From a checkpoint of a small sound classifier.
Model: 14.3M parameters, log mel input, activation gelu_tanh, layers 6, width 384.
Training: muon at rate 0.039, held-out accuracy 100%.
Rows from block 2 of a small sound classifier, named by matrix and row number. Rows with one number belong to one neuron. Each number is 200 + 30 x the weight over its row's rms, rounded and kept within 0 to 999. All counts start at 0.
After each neuron's rows are labels from the 100 clips, of 14976, where the neuron reaches its highest value: "responds to" is what is common among them. Only what is clearly more common there than usual is listed. The data: synthesized solo parts of chorales (CocoChorales).
# fc1: MLP up (model.blocks.2.mlp.fc1.weight, 2304x384), inputs 0-76
# fc2: MLP down (model.blocks.2.mlp.fc2.weight, 384x2304, transposed), outputs 0-76

fc1.424,214,190,224,187,212,186,204,202,245,219,214,259,300,217,195,217,149,156,227,236,188,169,174,191,220,204,184,148,278,230,235,215,192,206,145,206,256,187,250,213,192,207,148,200,208,177,176,193,244,239,163,189,203,195,212,220,222,191,233,218,177,152,271,198,188,215,166,219,184,158,193,180,207,238,218,196,202
fc2.424,242,174,200,221,223,191,190,213,251,211,229,269,206,203,195,191,146,182,197,260,201,169,182,237,208,181,186,131,208,178,219,188,192,232,196,212,206,186,255,206,218,200,200,209,173,209,202,233,187,216,159,218,191,177,215,164,194,200,255,240,171,208,208,195,193,228,149,202,194,189,167,207,217,198,198,216,198
responds to: trumpet; note D#5; note D5; note E5

fc1.222,145,178,196,159,193,217,203,208,215,204,218,165,162,213,178,180,231,251,231,176,205,180,193,172,175,190,221,201,185,188,199,229,239,195,131,201,200,215,219,189,243,175,239,199,179,211,226,120,196,217,255,170,163,201,187,203,213,238,162,215,200,241,203,238,202,188,202,214,197,233,249,198,204,250,228,229,236
fc2.222,178,219,188,171,81,177,149,155,175,212,197,182,170,224,220,220,238,209,170,198,216,188,250,248,202,207,203,195,205,225,222,193,176,177,184,190,187,245,240,194,202,178,192,251,211,167,209,221,185,213,232,150,167,211,170,195,199,176,166,202,204,193,205,174,211,179,229,259,200,163,191,192,251,124,223,222,217
responds to: horn; note F4; note D4; note E4

fc1.508,186,156,199,225,172,127,191,219,182,190,237,266,205,189,228,215,167,153,214,196,201,152,163,193,215,221,184,272,273,179,179,186,202,232,210,190,209,217,232,205,168,145,128,224,150,194,214,254,260,212,196,194,167,215,207,180,234,215,230,257,200,215,190,214,211,172,201,240,171,170,191,189,237,295,210,203,189
fc2.508,249,163,221,208,166,154,228,177,237,186,214,201,164,242,229,197,176,216,243,220,192,121,195,237,192,193,200,210,137,225,216,219,219,235,193,189,154,212,174,212,206,216,177,205,202,207,189,215,167,232,126,214,221,168,182,189,199,166,229,177,156,190,167,202,225,214,197,147,213,159,233,251,197,324,212,199,210
responds to: saxophone; note G4; note G#4

fc1.79,227,218,188,189,190,228,171,209,211,198,178,161,158,159,169,194,194,177,185,172,199,222,198,151,201,238,205,290,252,168,179,201,212,191,190,219,206,221,198,216,193,197,112,210,287,174,177,198,175,126,220,212,228,210,225,227,200,200,182,249,179,216,218,186,208,245,165,190,184,193,177,158,207,202,252,200,235
fc2.79,232,187,169,215,170,178,184,214,185,196,177,230,217,115,194,202,211,209,162,189,202,187,197,237,143,210,206,236,197,183,197,236,158,231,245,192,209,187,158,152,213,199,170,200,206,167,188,251,216,205,197,185,180,248,207,203,214,164,289,231,205,214,241,201,173,208,210,174,211,171,201,216,185,204,198,233,213
responds to: oboe; note A#4

fc1.388,210,178,192,224,164,226,194,205,242,191,179,164,210,251,221,147,227,189,228,201,183,203,131,193,184,198,173,281,229,200,217,197,178,221,207,213,193,184,160,190,203,195,142,228,187,207,170,277,201,141,153,215,212,189,217,182,217,174,206,168,243,232,202,192,217,177,160,153,192,128,192,200,209,276,235,187,217
fc2.388,222,127,208,223,228,138,223,184,206,204,183,120,195,164,214,209,207,238,209,234,194,230,165,242,221,210,211,218,222,208,211,201,243,179,207,198,144,202,147,219,222,182,162,197,206,177,216,247,176,206,193,245,155,212,182,204,213,202,292,195,182,197,207,217,234,203,224,146,201,183,237,192,215,396,174,210,148
responds to: saxophone; note A4; note G4; note G#4

fc1.434,180,136,213,220,197,197,206,201,239,193,184,197,186,101,202,214,127,188,195,183,174,204,143,176,172,219,205,136,268,186,190,224,190,193,211,193,247,214,180,170,219,184,170,188,195,169,192,219,180,245,210,221,241,169,214,197,195,197,170,208,223,226,197,181,183,135,218,266,238,219,166,192,208,130,258,138,201
fc2.434,187,218,200,220,189,185,201,228,199,212,197,258,189,162,181,185,177,184,194,178,188,198,198,188,253,247,239,101,228,186,168,201,178,208,188,179,209,201,175,196,219,169,185,214,200,178,207,188,211,185,206,211,222,193,194,213,222,234,248,197,203,192,214,210,209,206,165,244,216,241,182,193,214,137,205,187,178
responds to: bassoon; note C#4; note C4; note G#3

fc1.200,198,200,195,207,215,184,203,170,274,185,234,208,155,195,214,242,105,198,162,221,173,170,175,217,170,152,239,207,139,202,157,192,233,224,147,218,245,190,194,202,213,209,193,235,222,232,203,144,196,211,211,212,203,217,134,230,213,175,181,237,174,214,202,216,205,182,220,189,161,233,189,203,194,183,200,170,227
fc2.200,148,182,200,196,183,197,187,166,220,210,236,218,256,220,147,230,138,204,186,210,190,159,187,238,207,200,189,219,165,219,166,220,211,196,195,170,213,189,207,234,191,179,179,221,257,224,194,200,211,207,203,221,270,182,214,236,165,191,165,190,204,210,207,180,215,195,194,207,226,173,191,187,154,164,163,196,223
responds to: violin; note D#5; note F5; note E5

fc1.271,210,167,186,167,154,199,228,188,211,171,219,192,195,174,195,135,205,177,175,178,234,224,225,175,199,228,180,275,211,183,151,188,192,212,198,244,175,210,200,199,153,180,211,192,216,243,181,134,237,240,197,208,214,186,215,153,191,215,179,91,159,180,199,225,197,141,261,231,167,174,238,207,211,227,129,208,199
fc2.271,218,217,208,169,160,178,197,168,234,167,182,166,197,224,204,196,107,184,243,180,182,210,206,218,207,228,216,206,159,221,223,260,200,171,176,179,150,233,176,205,220,190,217,247,210,182,203,198,229,212,181,228,239,172,168,216,186,201,148,222,226,214,223,189,203,232,192,213,221,169,192,190,222,219,223,207,210
responds to: clarinet; note F#4; note F4; note G4

fc1.284,212,186,159,203,139,225,198,200,245,183,182,225,191,176,223,190,191,234,190,188,227,227,182,189,218,206,187,193,166,179,198,169,272,161,223,175,213,207,188,194,188,252,199,227,181,233,242,188,204,189,238,169,225,221,218,130,214,225,200,199,232,215,222,217,255,157,209,259,212,107,231,194,198,176,196,219,237
fc2.284,190,200,217,228,231,189,207,207,156,242,220,253,224,203,196,199,188,216,230,147,244,235,221,277,184,219,207,197,172,200,188,224,196,200,111,204,232,201,186,164,203,176,214,227,163,188,196,221,246,292,264,237,185,158,204,146,177,237,270,185,248,196,199,155,188,220,184,189,199,133,234,176,214,236,243,206,208
responds to: clarinet; note D5; note C5; note E5

fc1.368,197,177,240,179,188,227,202,203,235,210,197,163,252,136,189,182,131,201,230,213,215,176,148,199,207,184,160,164,228,210,174,239,193,205,177,202,137,158,170,188,202,234,234,209,225,189,199,268,212,276,145,233,257,185,206,220,190,197,209,188,162,232,159,194,199,156,174,278,226,197,217,208,159,214,260,211,191
fc2.368,213,209,217,209,205,228,183,204,197,214,229,165,201,190,196,240,161,167,201,139,193,186,183,148,219,241,227,161,301,193,195,180,205,200,203,208,217,193,220,181,167,219,230,228,241,228,166,190,145,145,221,215,255,200,171,201,199,252,196,210,209,139,175,181,160,202,210,283,178,224,196,229,212,156,227,208,250
responds to: trumpet; note A#4; note A4; note D5

fc1.743,154,177,164,188,194,224,178,208,229,237,195,162,247,152,224,191,170,221,169,207,191,214,210,210,239,153,220,108,179,142,146,185,150,210,216,155,184,233,173,208,191,244,190,146,225,219,235,216,166,168,197,202,220,224,210,208,199,205,212,232,244,165,185,202,205,266,271,188,221,191,198,200,250,233,260,220,178
fc2.743,217,219,250,193,213,142,150,208,169,146,208,240,224,184,235,174,244,153,184,168,249,221,158,197,195,206,206,122,195,224,194,231,196,226,172,243,260,206,207,224,215,153,167,186,194,188,221,250,237,219,227,223,262,210,229,226,226,171,205,154,198,170,213,215,238,164,196,231,207,211,171,240,234,266,155,217,204
responds to: trumpet; note D#5; oboe; note D5

fc1.268,172,177,195,162,223,219,200,214,211,169,193,175,204,307,179,171,113,187,187,183,198,210,227,189,197,203,205,234,173,183,133,171,186,180,241,209,202,190,207,227,209,229,191,206,176,243,218,129,199,184,245,207,243,205,179,196,206,185,146,179,162,236,173,197,200,195,193,188,208,228,207,210,192,200,194,178,190
fc2.268,191,203,179,209,178,213,192,203,179,175,198,226,214,275,203,200,81,216,192,143,210,199,184,213,224,168,227,214,198,198,191,235,185,183,181,173,169,216,225,196,214,154,200,195,171,188,199,138,209,227,221,200,197,208,188,201,203,177,117,179,222,213,220,186,173,171,251,198,181,195,222,185,220,267,199,231,194
responds to: clarinet; note F5; note D#5; note F#5

fc1.593,229,250,218,250,223,163,204,215,182,210,186,201,155,163,175,173,145,236,239,175,195,197,157,199,183,208,222,192,162,211,201,220,175,226,172,221,160,240,201,175,203,213,230,187,232,204,191,271,126,222,157,184,226,226,174,211,164,179,164,221,225,197,202,220,175,200,181,258,197,150,213,192,239,204,218,185,200
fc2.593,252,204,202,183,150,190,192,215,210,192,256,205,186,191,242,200,197,223,163,223,223,185,168,219,194,229,218,233,172,220,222,166,215,214,233,221,188,182,232,207,198,211,215,225,196,276,243,239,251,180,202,222,275,169,246,173,220,259,265,254,222,210,200,175,171,168,217,191,152,178,196,172,256,168,212,205,217
responds to: oboe; note C#5; note C5; note G#4

fc1.572,196,228,223,190,170,207,186,186,222,218,165,192,182,195,218,146,242,208,206,173,226,196,204,192,218,176,203,233,247,192,170,243,221,208,201,210,232,187,137,228,179,157,180,208,230,255,186,110,258,178,218,209,216,196,182,180,200,164,176,123,175,217,237,226,211,189,257,196,184,202,168,184,186,186,204,168,213
fc2.572,202,210,202,189,234,230,237,191,198,257,212,151,210,220,194,172,224,124,219,183,198,233,245,194,183,193,185,179,151,213,199,201,224,149,197,163,187,162,258,220,220,210,203,179,185,197,172,144,172,189,188,255,161,146,225,175,179,144,179,204,155,200,173,221,207,250,208,182,227,146,183,209,247,148,200,183,208
responds to: violin; note A#4; note A4; note G#4

fc1.351,192,181,250,158,197,197,216,216,211,205,199,218,230,39,193,197,264,282,216,171,200,167,214,211,218,178,193,235,272,153,213,213,172,183,237,169,188,208,200,187,210,176,184,160,220,205,212,238,156,173,185,189,215,191,230,232,182,205,181,225,188,180,175,184,205,150,149,223,189,126,199,231,196,156,196,238,215
fc2.351,220,196,186,217,188,229,207,240,159,192,223,185,191,191,197,236,239,214,198,210,187,213,184,198,158,193,207,174,270,208,158,189,169,213,195,195,138,211,201,191,231,175,211,173,165,233,183,173,262,225,218,184,161,185,236,224,157,218,246,182,168,228,145,220,205,228,201,256,152,248,201,197,206,143,187,170,187
responds to: bassoon; double bass

fc1.656,251,255,212,151,171,251,200,229,207,176,173,177,188,224,188,198,221,187,187,164,162,149,186,175,232,250,216,229,259,190,184,277,222,171,195,220,218,285,219,203,191,219,189,208,264,170,202,224,173,174,165,228,210,234,192,224,199,245,214,145,203,224,169,216,214,207,198,209,187,240,165,202,182,208,206,91,204
fc2.656,202,213,196,193,175,167,215,235,172,247,173,215,208,133,169,203,247,197,216,199,192,241,203,195,163,178,224,254,168,239,188,233,230,248,179,182,201,202,174,162,205,166,204,225,233,174,192,204,223,220,183,161,152,233,193,204,236,151,230,210,196,185,229,166,171,212,187,204,205,208,215,138,197,276,177,277,215
responds to: oboe; note A#4; note A4

fc1.55,240,223,172,206,232,208,159,222,226,250,232,166,205,172,175,196,204,183,228,184,176,227,228,190,225,228,207,162,172,193,205,159,156,210,213,204,176,207,225,235,175,163,187,167,214,221,188,192,234,235,244,222,164,212,268,167,165,206,210,156,179,150,160,227,243,184,233,235,232,210,127,257,231,211,158,215,183
fc2.55,164,226,205,213,210,194,179,214,234,218,177,173,170,203,199,221,231,158,200,172,200,183,204,199,110,190,174,247,175,189,174,224,198,195,200,244,206,167,170,197,194,238,224,162,206,220,151,178,211,192,168,183,170,197,241,158,202,182,195,279,225,225,206,175,188,176,250,192,188,177,240,195,193,225,256,193,239
responds to: oboe; note B4; note D5; note C#5

fc1.85,238,220,185,207,214,202,201,189,174,188,211,187,191,298,211,211,167,210,184,164,176,217,183,184,161,234,179,275,182,162,209,185,218,217,226,134,138,202,210,186,225,228,211,175,178,228,178,216,201,344,214,203,216,197,167,271,222,175,226,280,211,191,142,192,218,240,219,199,206,155,200,207,205,174,238,183,198
fc2.85,163,217,187,244,193,216,216,205,197,186,211,229,169,183,203,171,248,214,157,248,190,210,217,180,160,216,197,215,188,210,198,184,220,243,202,221,146,209,173,194,195,197,246,201,186,176,189,210,237,211,187,164,188,215,218,229,210,162,203,218,211,195,155,204,180,230,173,200,205,206,183,165,213,191,175,144,198
responds to: cello; note C#3

fc1.258,195,212,211,204,198,203,192,239,187,174,211,260,135,217,205,236,223,226,202,242,213,239,174,178,238,204,199,196,264,182,211,166,164,173,254,227,247,154,206,208,192,188,222,173,218,177,184,192,179,183,174,204,226,210,198,178,184,204,176,229,79,186,167,201,219,202,192,139,225,250,205,224,185,197,208,230,218
fc2.258,196,171,197,208,185,241,200,214,176,216,175,204,189,199,175,203,161,194,180,176,179,205,192,188,195,210,201,320,100,195,173,192,238,212,208,212,196,185,169,188,200,189,205,225,192,198,209,220,204,181,218,185,174,185,175,185,188,180,153,156,244,213,222,202,169,203,249,161,225,210,205,193,209,186,205,261,197
responds to: clarinet; note D4; note C#4; note D#4

fc1.156,144,186,198,178,221,225,195,217,194,176,191,189,232,301,236,187,180,270,182,186,207,211,189,227,200,174,225,154,192,186,165,194,219,188,181,245,168,190,205,187,202,199,215,128,177,223,232,130,175,170,253,180,190,224,237,145,174,200,146,156,155,224,187,249,221,228,231,222,219,188,219,217,193,215,209,185,220
fc2.156,218,215,197,220,189,218,213,169,167,185,236,220,173,193,165,169,109,196,159,138,182,246,218,245,173,235,181,216,182,235,141,213,165,168,245,133,202,232,163,173,208,167,190,196,149,239,189,182,236,281,254,213,236,213,157,222,206,173,186,197,174,203,191,196,208,181,228,192,184,181,182,191,198,116,230,233,236
responds to: clarinet; note F5; note D#5; note E5

fc1.198,195,224,198,231,206,172,166,182,245,187,192,178,144,175,239,242,231,215,240,274,215,254,203,183,192,238,195,202,195,237,191,180,272,211,241,224,253,198,193,180,202,178,190,176,162,137,215,267,201,176,173,195,139,191,191,208,196,164,169,219,171,200,207,199,235,184,136,189,237,171,196,198,232,251,225,266,231
fc2.198,199,164,234,126,164,232,224,209,228,247,203,153,227,194,184,201,232,198,204,187,192,215,197,215,189,213,188,139,195,191,219,173,206,212,185,210,233,167,216,191,160,202,265,235,201,222,226,209,230,179,182,155,229,211,185,203,196,232,202,200,176,219,194,186,248,225,212,189,214,209,194,215,161,276,193,229,235
responds to: saxophone; note D4; note G4; note E4

fc1.105,219,172,200,212,189,209,212,219,229,194,159,199,142,182,180,187,185,186,242,228,207,211,136,170,222,251,204,187,160,233,176,210,210,177,199,224,155,160,201,195,191,202,139,206,203,167,195,224,170,218,182,187,262,206,208,226,147,188,200,194,237,223,154,191,210,212,195,285,166,152,152,228,234,214,146,210,238
fc2.105,230,189,194,193,163,231,173,209,213,215,240,139,227,182,195,163,143,195,201,171,206,187,225,195,223,192,216,197,263,218,262,205,247,180,163,192,185,208,159,268,214,169,163,231,263,221,239,234,155,207,167,185,271,244,231,195,192,183,255,195,194,185,203,204,184,184,194,221,205,215,253,228,164,273,212,182,249
responds to: saxophone; note G#4; note F#4; note G4

fc1.199,189,214,192,185,207,213,175,196,218,205,195,180,158,257,171,199,329,135,195,187,235,170,203,191,237,208,202,168,163,182,169,197,224,225,182,220,161,181,197,211,185,229,217,160,192,169,194,108,240,219,142,207,170,199,184,151,201,183,183,180,178,205,138,196,163,235,196,178,200,210,199,164,197,218,195,176,197
fc2.199,195,185,234,207,206,219,212,180,222,267,208,242,213,168,201,204,343,241,250,160,211,209,183,171,196,167,186,147,178,164,180,206,223,206,199,162,212,197,147,211,182,182,223,190,199,147,196,157,213,172,210,195,223,187,216,193,211,209,159,183,201,186,183,170,214,201,192,190,201,219,221,215,196,257,205,161,217
responds to: tuba; note C4; note G#3; note A#3

fc1.356,169,172,196,219,220,171,197,186,218,168,217,233,204,220,187,213,187,212,200,229,215,173,205,210,172,223,199,178,227,207,196,178,209,217,101,184,213,197,224,204,182,216,195,199,202,179,215,151,234,202,265,235,172,227,184,193,204,215,215,249,213,155,177,188,212,168,194,213,203,204,158,181,204,215,231,173,188
fc2.356,233,196,175,173,215,200,200,204,214,210,240,231,191,203,194,201,159,176,175,228,199,195,171,179,229,197,164,151,201,176,172,203,250,168,183,198,270,240,229,153,214,178,162,172,194,202,223,327,227,149,192,214,183,259,202,169,192,174,229,204,211,209,231,184,203,230,222,195,173,160,210,205,200,221,247,224,150
responds to: trumpet; note D5; note C5; note B4

fc1.303,223,208,219,218,204,172,199,187,201,200,147,136,208,200,234,182,255,221,186,227,201,180,199,183,240,160,210,144,163,176,203,182,198,200,179,214,198,171,205,168,189,191,228,161,190,185,255,221,238,176,176,197,194,204,219,216,176,191,154,282,263,169,152,196,217,149,256,219,226,171,194,185,142,231,199,201,179
fc2.303,212,170,192,203,209,266,223,240,152,207,216,210,169,168,221,226,247,223,192,158,203,212,210,208,207,200,211,204,113,209,169,242,211,198,175,175,227,202,220,192,169,149,197,218,222,180,158,177,214,134,199,219,210,205,245,177,246,231,253,168,225,231,198,177,177,191,187,172,201,229,236,204,216,250,224,171,242
responds to: tuba; note F#3; note E3

fc1.740,203,174,177,170,139,262,209,183,228,222,185,138,187,195,204,220,261,137,226,212,226,198,187,169,207,211,193,169,163,189,193,234,206,226,222,224,182,180,185,229,190,211,199,201,194,189,189,148,189,247,168,203,198,177,191,151,213,219,211,252,237,197,162,206,194,246,185,248,207,203,206,205,202,234,234,219,198
fc2.740,228,218,200,195,144,215,217,175,188,242,179,221,210,184,192,216,306,188,201,164,242,209,206,156,260,115,201,185,173,184,225,221,225,241,185,196,196,187,186,213,162,183,222,202,214,196,183,204,238,159,237,185,226,196,237,180,223,235,191,235,234,174,206,163,220,177,185,239,204,168,200,253,167,255,195,190,235
responds to: tuba; note C4; note A#3; note B3

fc1.254,273,219,187,200,214,235,168,205,172,227,172,201,166,87,170,218,207,264,185,164,173,213,151,199,200,238,185,226,248,223,215,238,214,164,171,240,181,218,237,189,220,232,139,204,236,216,223,223,152,153,170,207,167,200,216,220,188,224,222,223,161,237,209,176,216,212,168,224,244,180,185,201,171,276,153,192,232
fc2.254,198,210,223,254,218,193,199,188,196,194,232,189,208,157,187,208,198,206,194,175,216,190,170,234,158,185,208,214,252,193,200,212,186,227,191,235,211,209,143,188,167,215,198,186,212,171,171,264,218,191,210,204,205,229,213,204,213,185,289,237,220,205,192,224,201,205,239,177,199,226,212,193,164,191,221,178,237
responds to: oboe; note E5; note A#4

fc1.469,202,204,206,233,174,184,217,188,268,188,178,222,226,265,215,224,229,209,188,128,170,183,222,217,193,232,187,305,203,172,224,173,261,217,207,171,142,231,156,185,191,218,214,183,182,223,166,182,275,311,247,184,202,219,178,250,203,200,221,238,222,201,121,204,206,252,223,184,222,131,195,182,206,169,230,170,195
fc2.469,181,226,218,200,205,181,188,235,197,170,203,206,187,183,183,201,207,171,145,232,186,221,189,169,175,224,204,214,320,204,234,167,169,205,213,237,207,210,155,190,186,212,205,171,220,221,216,192,230,197,199,179,232,195,229,213,193,166,281,191,193,186,214,185,188,172,217,185,165,204,198,201,211,166,175,134,211
responds to: cello; note D3

fc1.759,200,238,173,183,209,199,232,202,211,195,239,196,127,243,204,189,129,212,181,229,231,183,188,214,225,190,201,197,190,177,215,156,195,197,140,189,190,283,160,180,200,248,228,145,208,209,215,194,238,196,199,247,190,203,196,122,207,158,213,179,192,204,221,221,181,151,203,205,224,183,219,224,145,194,210,139,142
fc2.759,218,186,138,184,188,182,124,209,215,132,211,202,243,170,232,245,239,199,190,183,188,195,238,230,158,224,207,164,192,254,208,208,194,299,184,209,156,209,223,161,198,171,198,198,212,182,192,270,199,189,232,205,238,223,173,244,184,240,193,225,178,210,155,184,160,212,171,225,192,199,211,207,251,231,159,184,231
responds to: flute; note D#5; viola

fc1.128,195,161,201,217,207,160,209,202,224,220,201,136,169,227,221,184,112,223,224,219,221,236,143,203,178,209,185,139,168,228,221,174,188,202,230,207,200,212,161,211,240,183,242,196,187,132,200,249,144,171,216,206,196,186,191,181,189,184,212,116,99,206,238,194,225,171,186,152,186,202,202,214,222,282,194,244,199
fc2.128,224,187,186,197,198,123,210,193,230,237,216,187,188,189,224,167,166,252,179,246,179,188,177,208,117,232,184,181,170,216,230,190,207,217,216,169,187,187,166,199,206,226,302,176,194,206,202,219,195,216,183,177,164,220,185,218,187,216,206,162,160,200,160,205,221,197,214,144,167,206,219,189,208,303,180,250,186
responds to: saxophone; note F4; note G4; note D4

fc1.217,161,184,188,205,166,212,192,172,227,187,211,180,182,245,209,172,204,161,217,214,227,209,210,197,192,224,217,206,205,196,228,156,172,205,230,217,171,213,222,188,219,240,274,239,189,195,206,218,203,199,197,221,262,228,216,179,184,195,190,227,240,193,205,211,202,181,225,277,173,237,168,182,164,217,144,154,211
fc2.217,142,194,223,167,177,237,163,196,232,216,173,246,235,229,232,243,154,197,169,186,190,189,175,138,146,181,202,170,214,203,178,189,192,154,213,165,181,200,204,205,199,251,173,227,221,212,236,231,173,196,230,203,235,191,211,240,221,175,173,201,146,248,217,163,193,195,214,150,168,175,179,222,205,231,205,169,178
responds to: cello; note D#4; note G#4

fc1.731,214,207,163,212,205,189,224,193,189,210,186,203,150,227,196,262,261,194,193,157,207,194,197,177,215,215,218,214,136,211,127,163,266,162,284,184,258,197,240,187,200,139,170,234,187,255,194,216,222,215,301,205,200,227,176,210,206,199,178,161,103,161,250,186,205,179,203,190,250,287,202,155,203,209,214,181,163
fc2.731,161,195,216,199,183,170,193,199,212,225,156,272,189,228,183,205,274,247,205,166,199,178,204,227,188,198,176,303,49,214,153,218,240,193,223,208,209,183,221,213,217,187,165,220,196,204,193,232,200,212,236,207,182,184,197,222,220,239,63,221,193,202,246,202,180,181,187,199,273,239,180,168,215,121,212,207,168
responds to: flute; note G#5; note F#5; note G5

fc1.610,234,208,217,235,189,217,176,211,212,179,170,278,164,272,200,188,142,218,193,153,208,220,185,170,154,224,179,227,165,191,245,225,202,199,182,142,129,222,171,169,229,188,203,193,198,223,208,195,228,337,199,229,191,191,152,263,223,198,197,245,191,201,182,186,170,229,218,180,201,179,227,187,197,187,229,180,199
fc2.610,233,237,170,216,213,190,226,177,181,211,269,254,183,212,207,201,201,216,210,208,166,205,179,175,147,238,186,154,130,192,181,149,164,220,229,185,146,202,227,182,213,222,279,189,168,186,192,225,244,208,213,192,214,190,207,195,200,161,215,219,203,206,169,184,224,210,211,161,160,193,208,221,207,203,212,160,201
responds to: cello

fc1.690,199,190,188,203,186,186,191,190,236,201,207,177,209,230,224,215,154,244,199,206,217,207,226,205,177,185,201,107,216,209,273,196,204,190,178,195,170,201,232,214,218,261,233,177,202,210,210,170,115,250,193,179,227,213,192,186,194,164,206,208,222,203,195,206,205,218,253,203,165,181,210,228,242,195,246,208,212
fc2.690,207,194,183,210,198,204,200,143,175,230,266,187,173,220,175,172,227,194,175,210,195,232,196,213,96,235,196,133,36,179,202,166,188,215,204,200,183,204,177,183,228,238,280,195,189,229,173,209,204,198,182,207,194,194,212,219,175,191,194,182,224,212,189,202,200,175,233,176,207,201,208,184,191,182,207,190,163
responds to: cello; note C#4; note D4; note D#4

fc1.74,203,198,213,205,161,187,176,175,210,187,194,236,166,224,192,240,59,171,188,210,176,218,196,222,210,180,217,168,198,177,192,205,198,206,137,203,139,174,169,201,216,228,233,176,179,221,225,233,225,161,228,244,176,179,187,245,178,185,210,246,235,220,211,183,190,185,189,193,199,219,193,189,170,249,200,179,200
fc2.74,200,218,179,203,154,177,196,179,209,180,169,220,232,238,221,199,154,190,203,207,158,168,190,186,233,221,219,236,160,229,153,199,242,216,192,204,178,180,214,184,235,240,218,220,214,216,236,206,216,208,166,184,234,174,196,183,218,217,170,169,203,206,179,189,193,207,212,216,210,151,200,195,205,235,184,195,148
responds to: violin; note D#5; note F5; note E5

fc1.444,144,185,193,236,216,281,187,207,182,191,215,260,212,246,218,212,148,250,181,157,228,182,209,207,186,193,190,191,210,199,152,204,213,202,246,214,217,201,233,200,229,219,189,178,174,200,213,168,182,206,199,217,244,233,209,184,193,231,152,187,164,194,191,230,206,213,204,202,196,194,215,195,208,216,174,153,192
fc2.444,209,161,182,200,174,218,203,204,198,180,186,268,181,259,234,167,119,195,167,174,211,272,180,233,192,154,205,175,219,211,170,213,206,168,178,194,189,229,170,178,218,183,192,216,179,200,200,210,160,283,251,187,234,166,175,219,191,127,164,202,176,224,175,195,172,215,206,181,227,184,224,181,218,238,238,196,200
responds to: clarinet; note F5; note D#5; note E5

fc1.517,182,245,159,152,124,214,162,208,224,212,223,147,143,260,175,195,253,221,212,193,172,199,180,230,195,203,188,209,136,195,214,155,174,221,195,179,185,218,173,214,236,169,238,216,196,173,206,203,187,213,204,211,146,157,185,223,221,231,228,232,227,242,171,222,194,229,161,178,223,218,230,158,199,187,239,212,220
fc2.517,205,176,180,203,151,246,200,172,171,193,240,210,267,180,208,215,238,214,200,212,197,194,222,173,191,223,212,307,152,171,279,220,238,177,169,196,195,198,204,190,191,189,215,199,221,180,203,208,194,163,183,158,218,204,153,213,193,132,139,184,197,182,191,200,184,200,213,237,206,180,217,173,217,97,220,212,230
responds to: horn; note F#4; note G4; note F4

fc1.540,210,266,194,220,193,161,167,217,218,195,210,130,237,163,205,176,187,215,192,193,208,212,183,208,201,200,191,148,139,193,275,155,148,232,192,215,196,215,167,211,203,190,280,171,225,229,164,256,187,227,271,226,231,205,159,202,198,194,198,213,244,194,129,206,189,209,140,204,206,177,204,199,191,247,255,212,231
fc2.540,216,234,194,198,187,226,186,153,206,172,188,177,201,201,224,220,126,148,210,177,171,184,196,176,210,268,189,133,222,220,179,195,214,148,236,190,219,191,230,180,189,220,200,213,190,196,218,219,205,211,214,183,262,227,212,223,220,217,314,184,243,168,225,172,218,237,244,212,130,206,197,182,197,138,173,180,172
responds to: oboe; note D5; note C#5; note C5

fc1.706,190,236,179,246,214,193,193,188,206,197,183,212,267,217,225,201,53,199,203,198,188,190,173,207,189,206,197,202,194,221,219,226,186,209,226,168,189,249,162,211,207,205,200,219,188,181,165,112,201,145,253,204,205,188,172,238,182,188,197,196,101,196,171,173,199,233,221,174,163,158,179,221,189,148,184,207,211
fc2.706,192,200,201,187,242,199,170,235,194,182,188,251,184,184,188,169,52,204,195,218,200,184,177,192,134,262,199,229,176,176,209,222,205,234,204,234,222,220,168,170,180,210,174,166,218,205,194,158,165,161,210,165,164,218,150,191,225,187,180,190,140,184,214,185,178,209,185,204,187,205,217,216,206,109,205,208,200
responds to: cello; clarinet; viola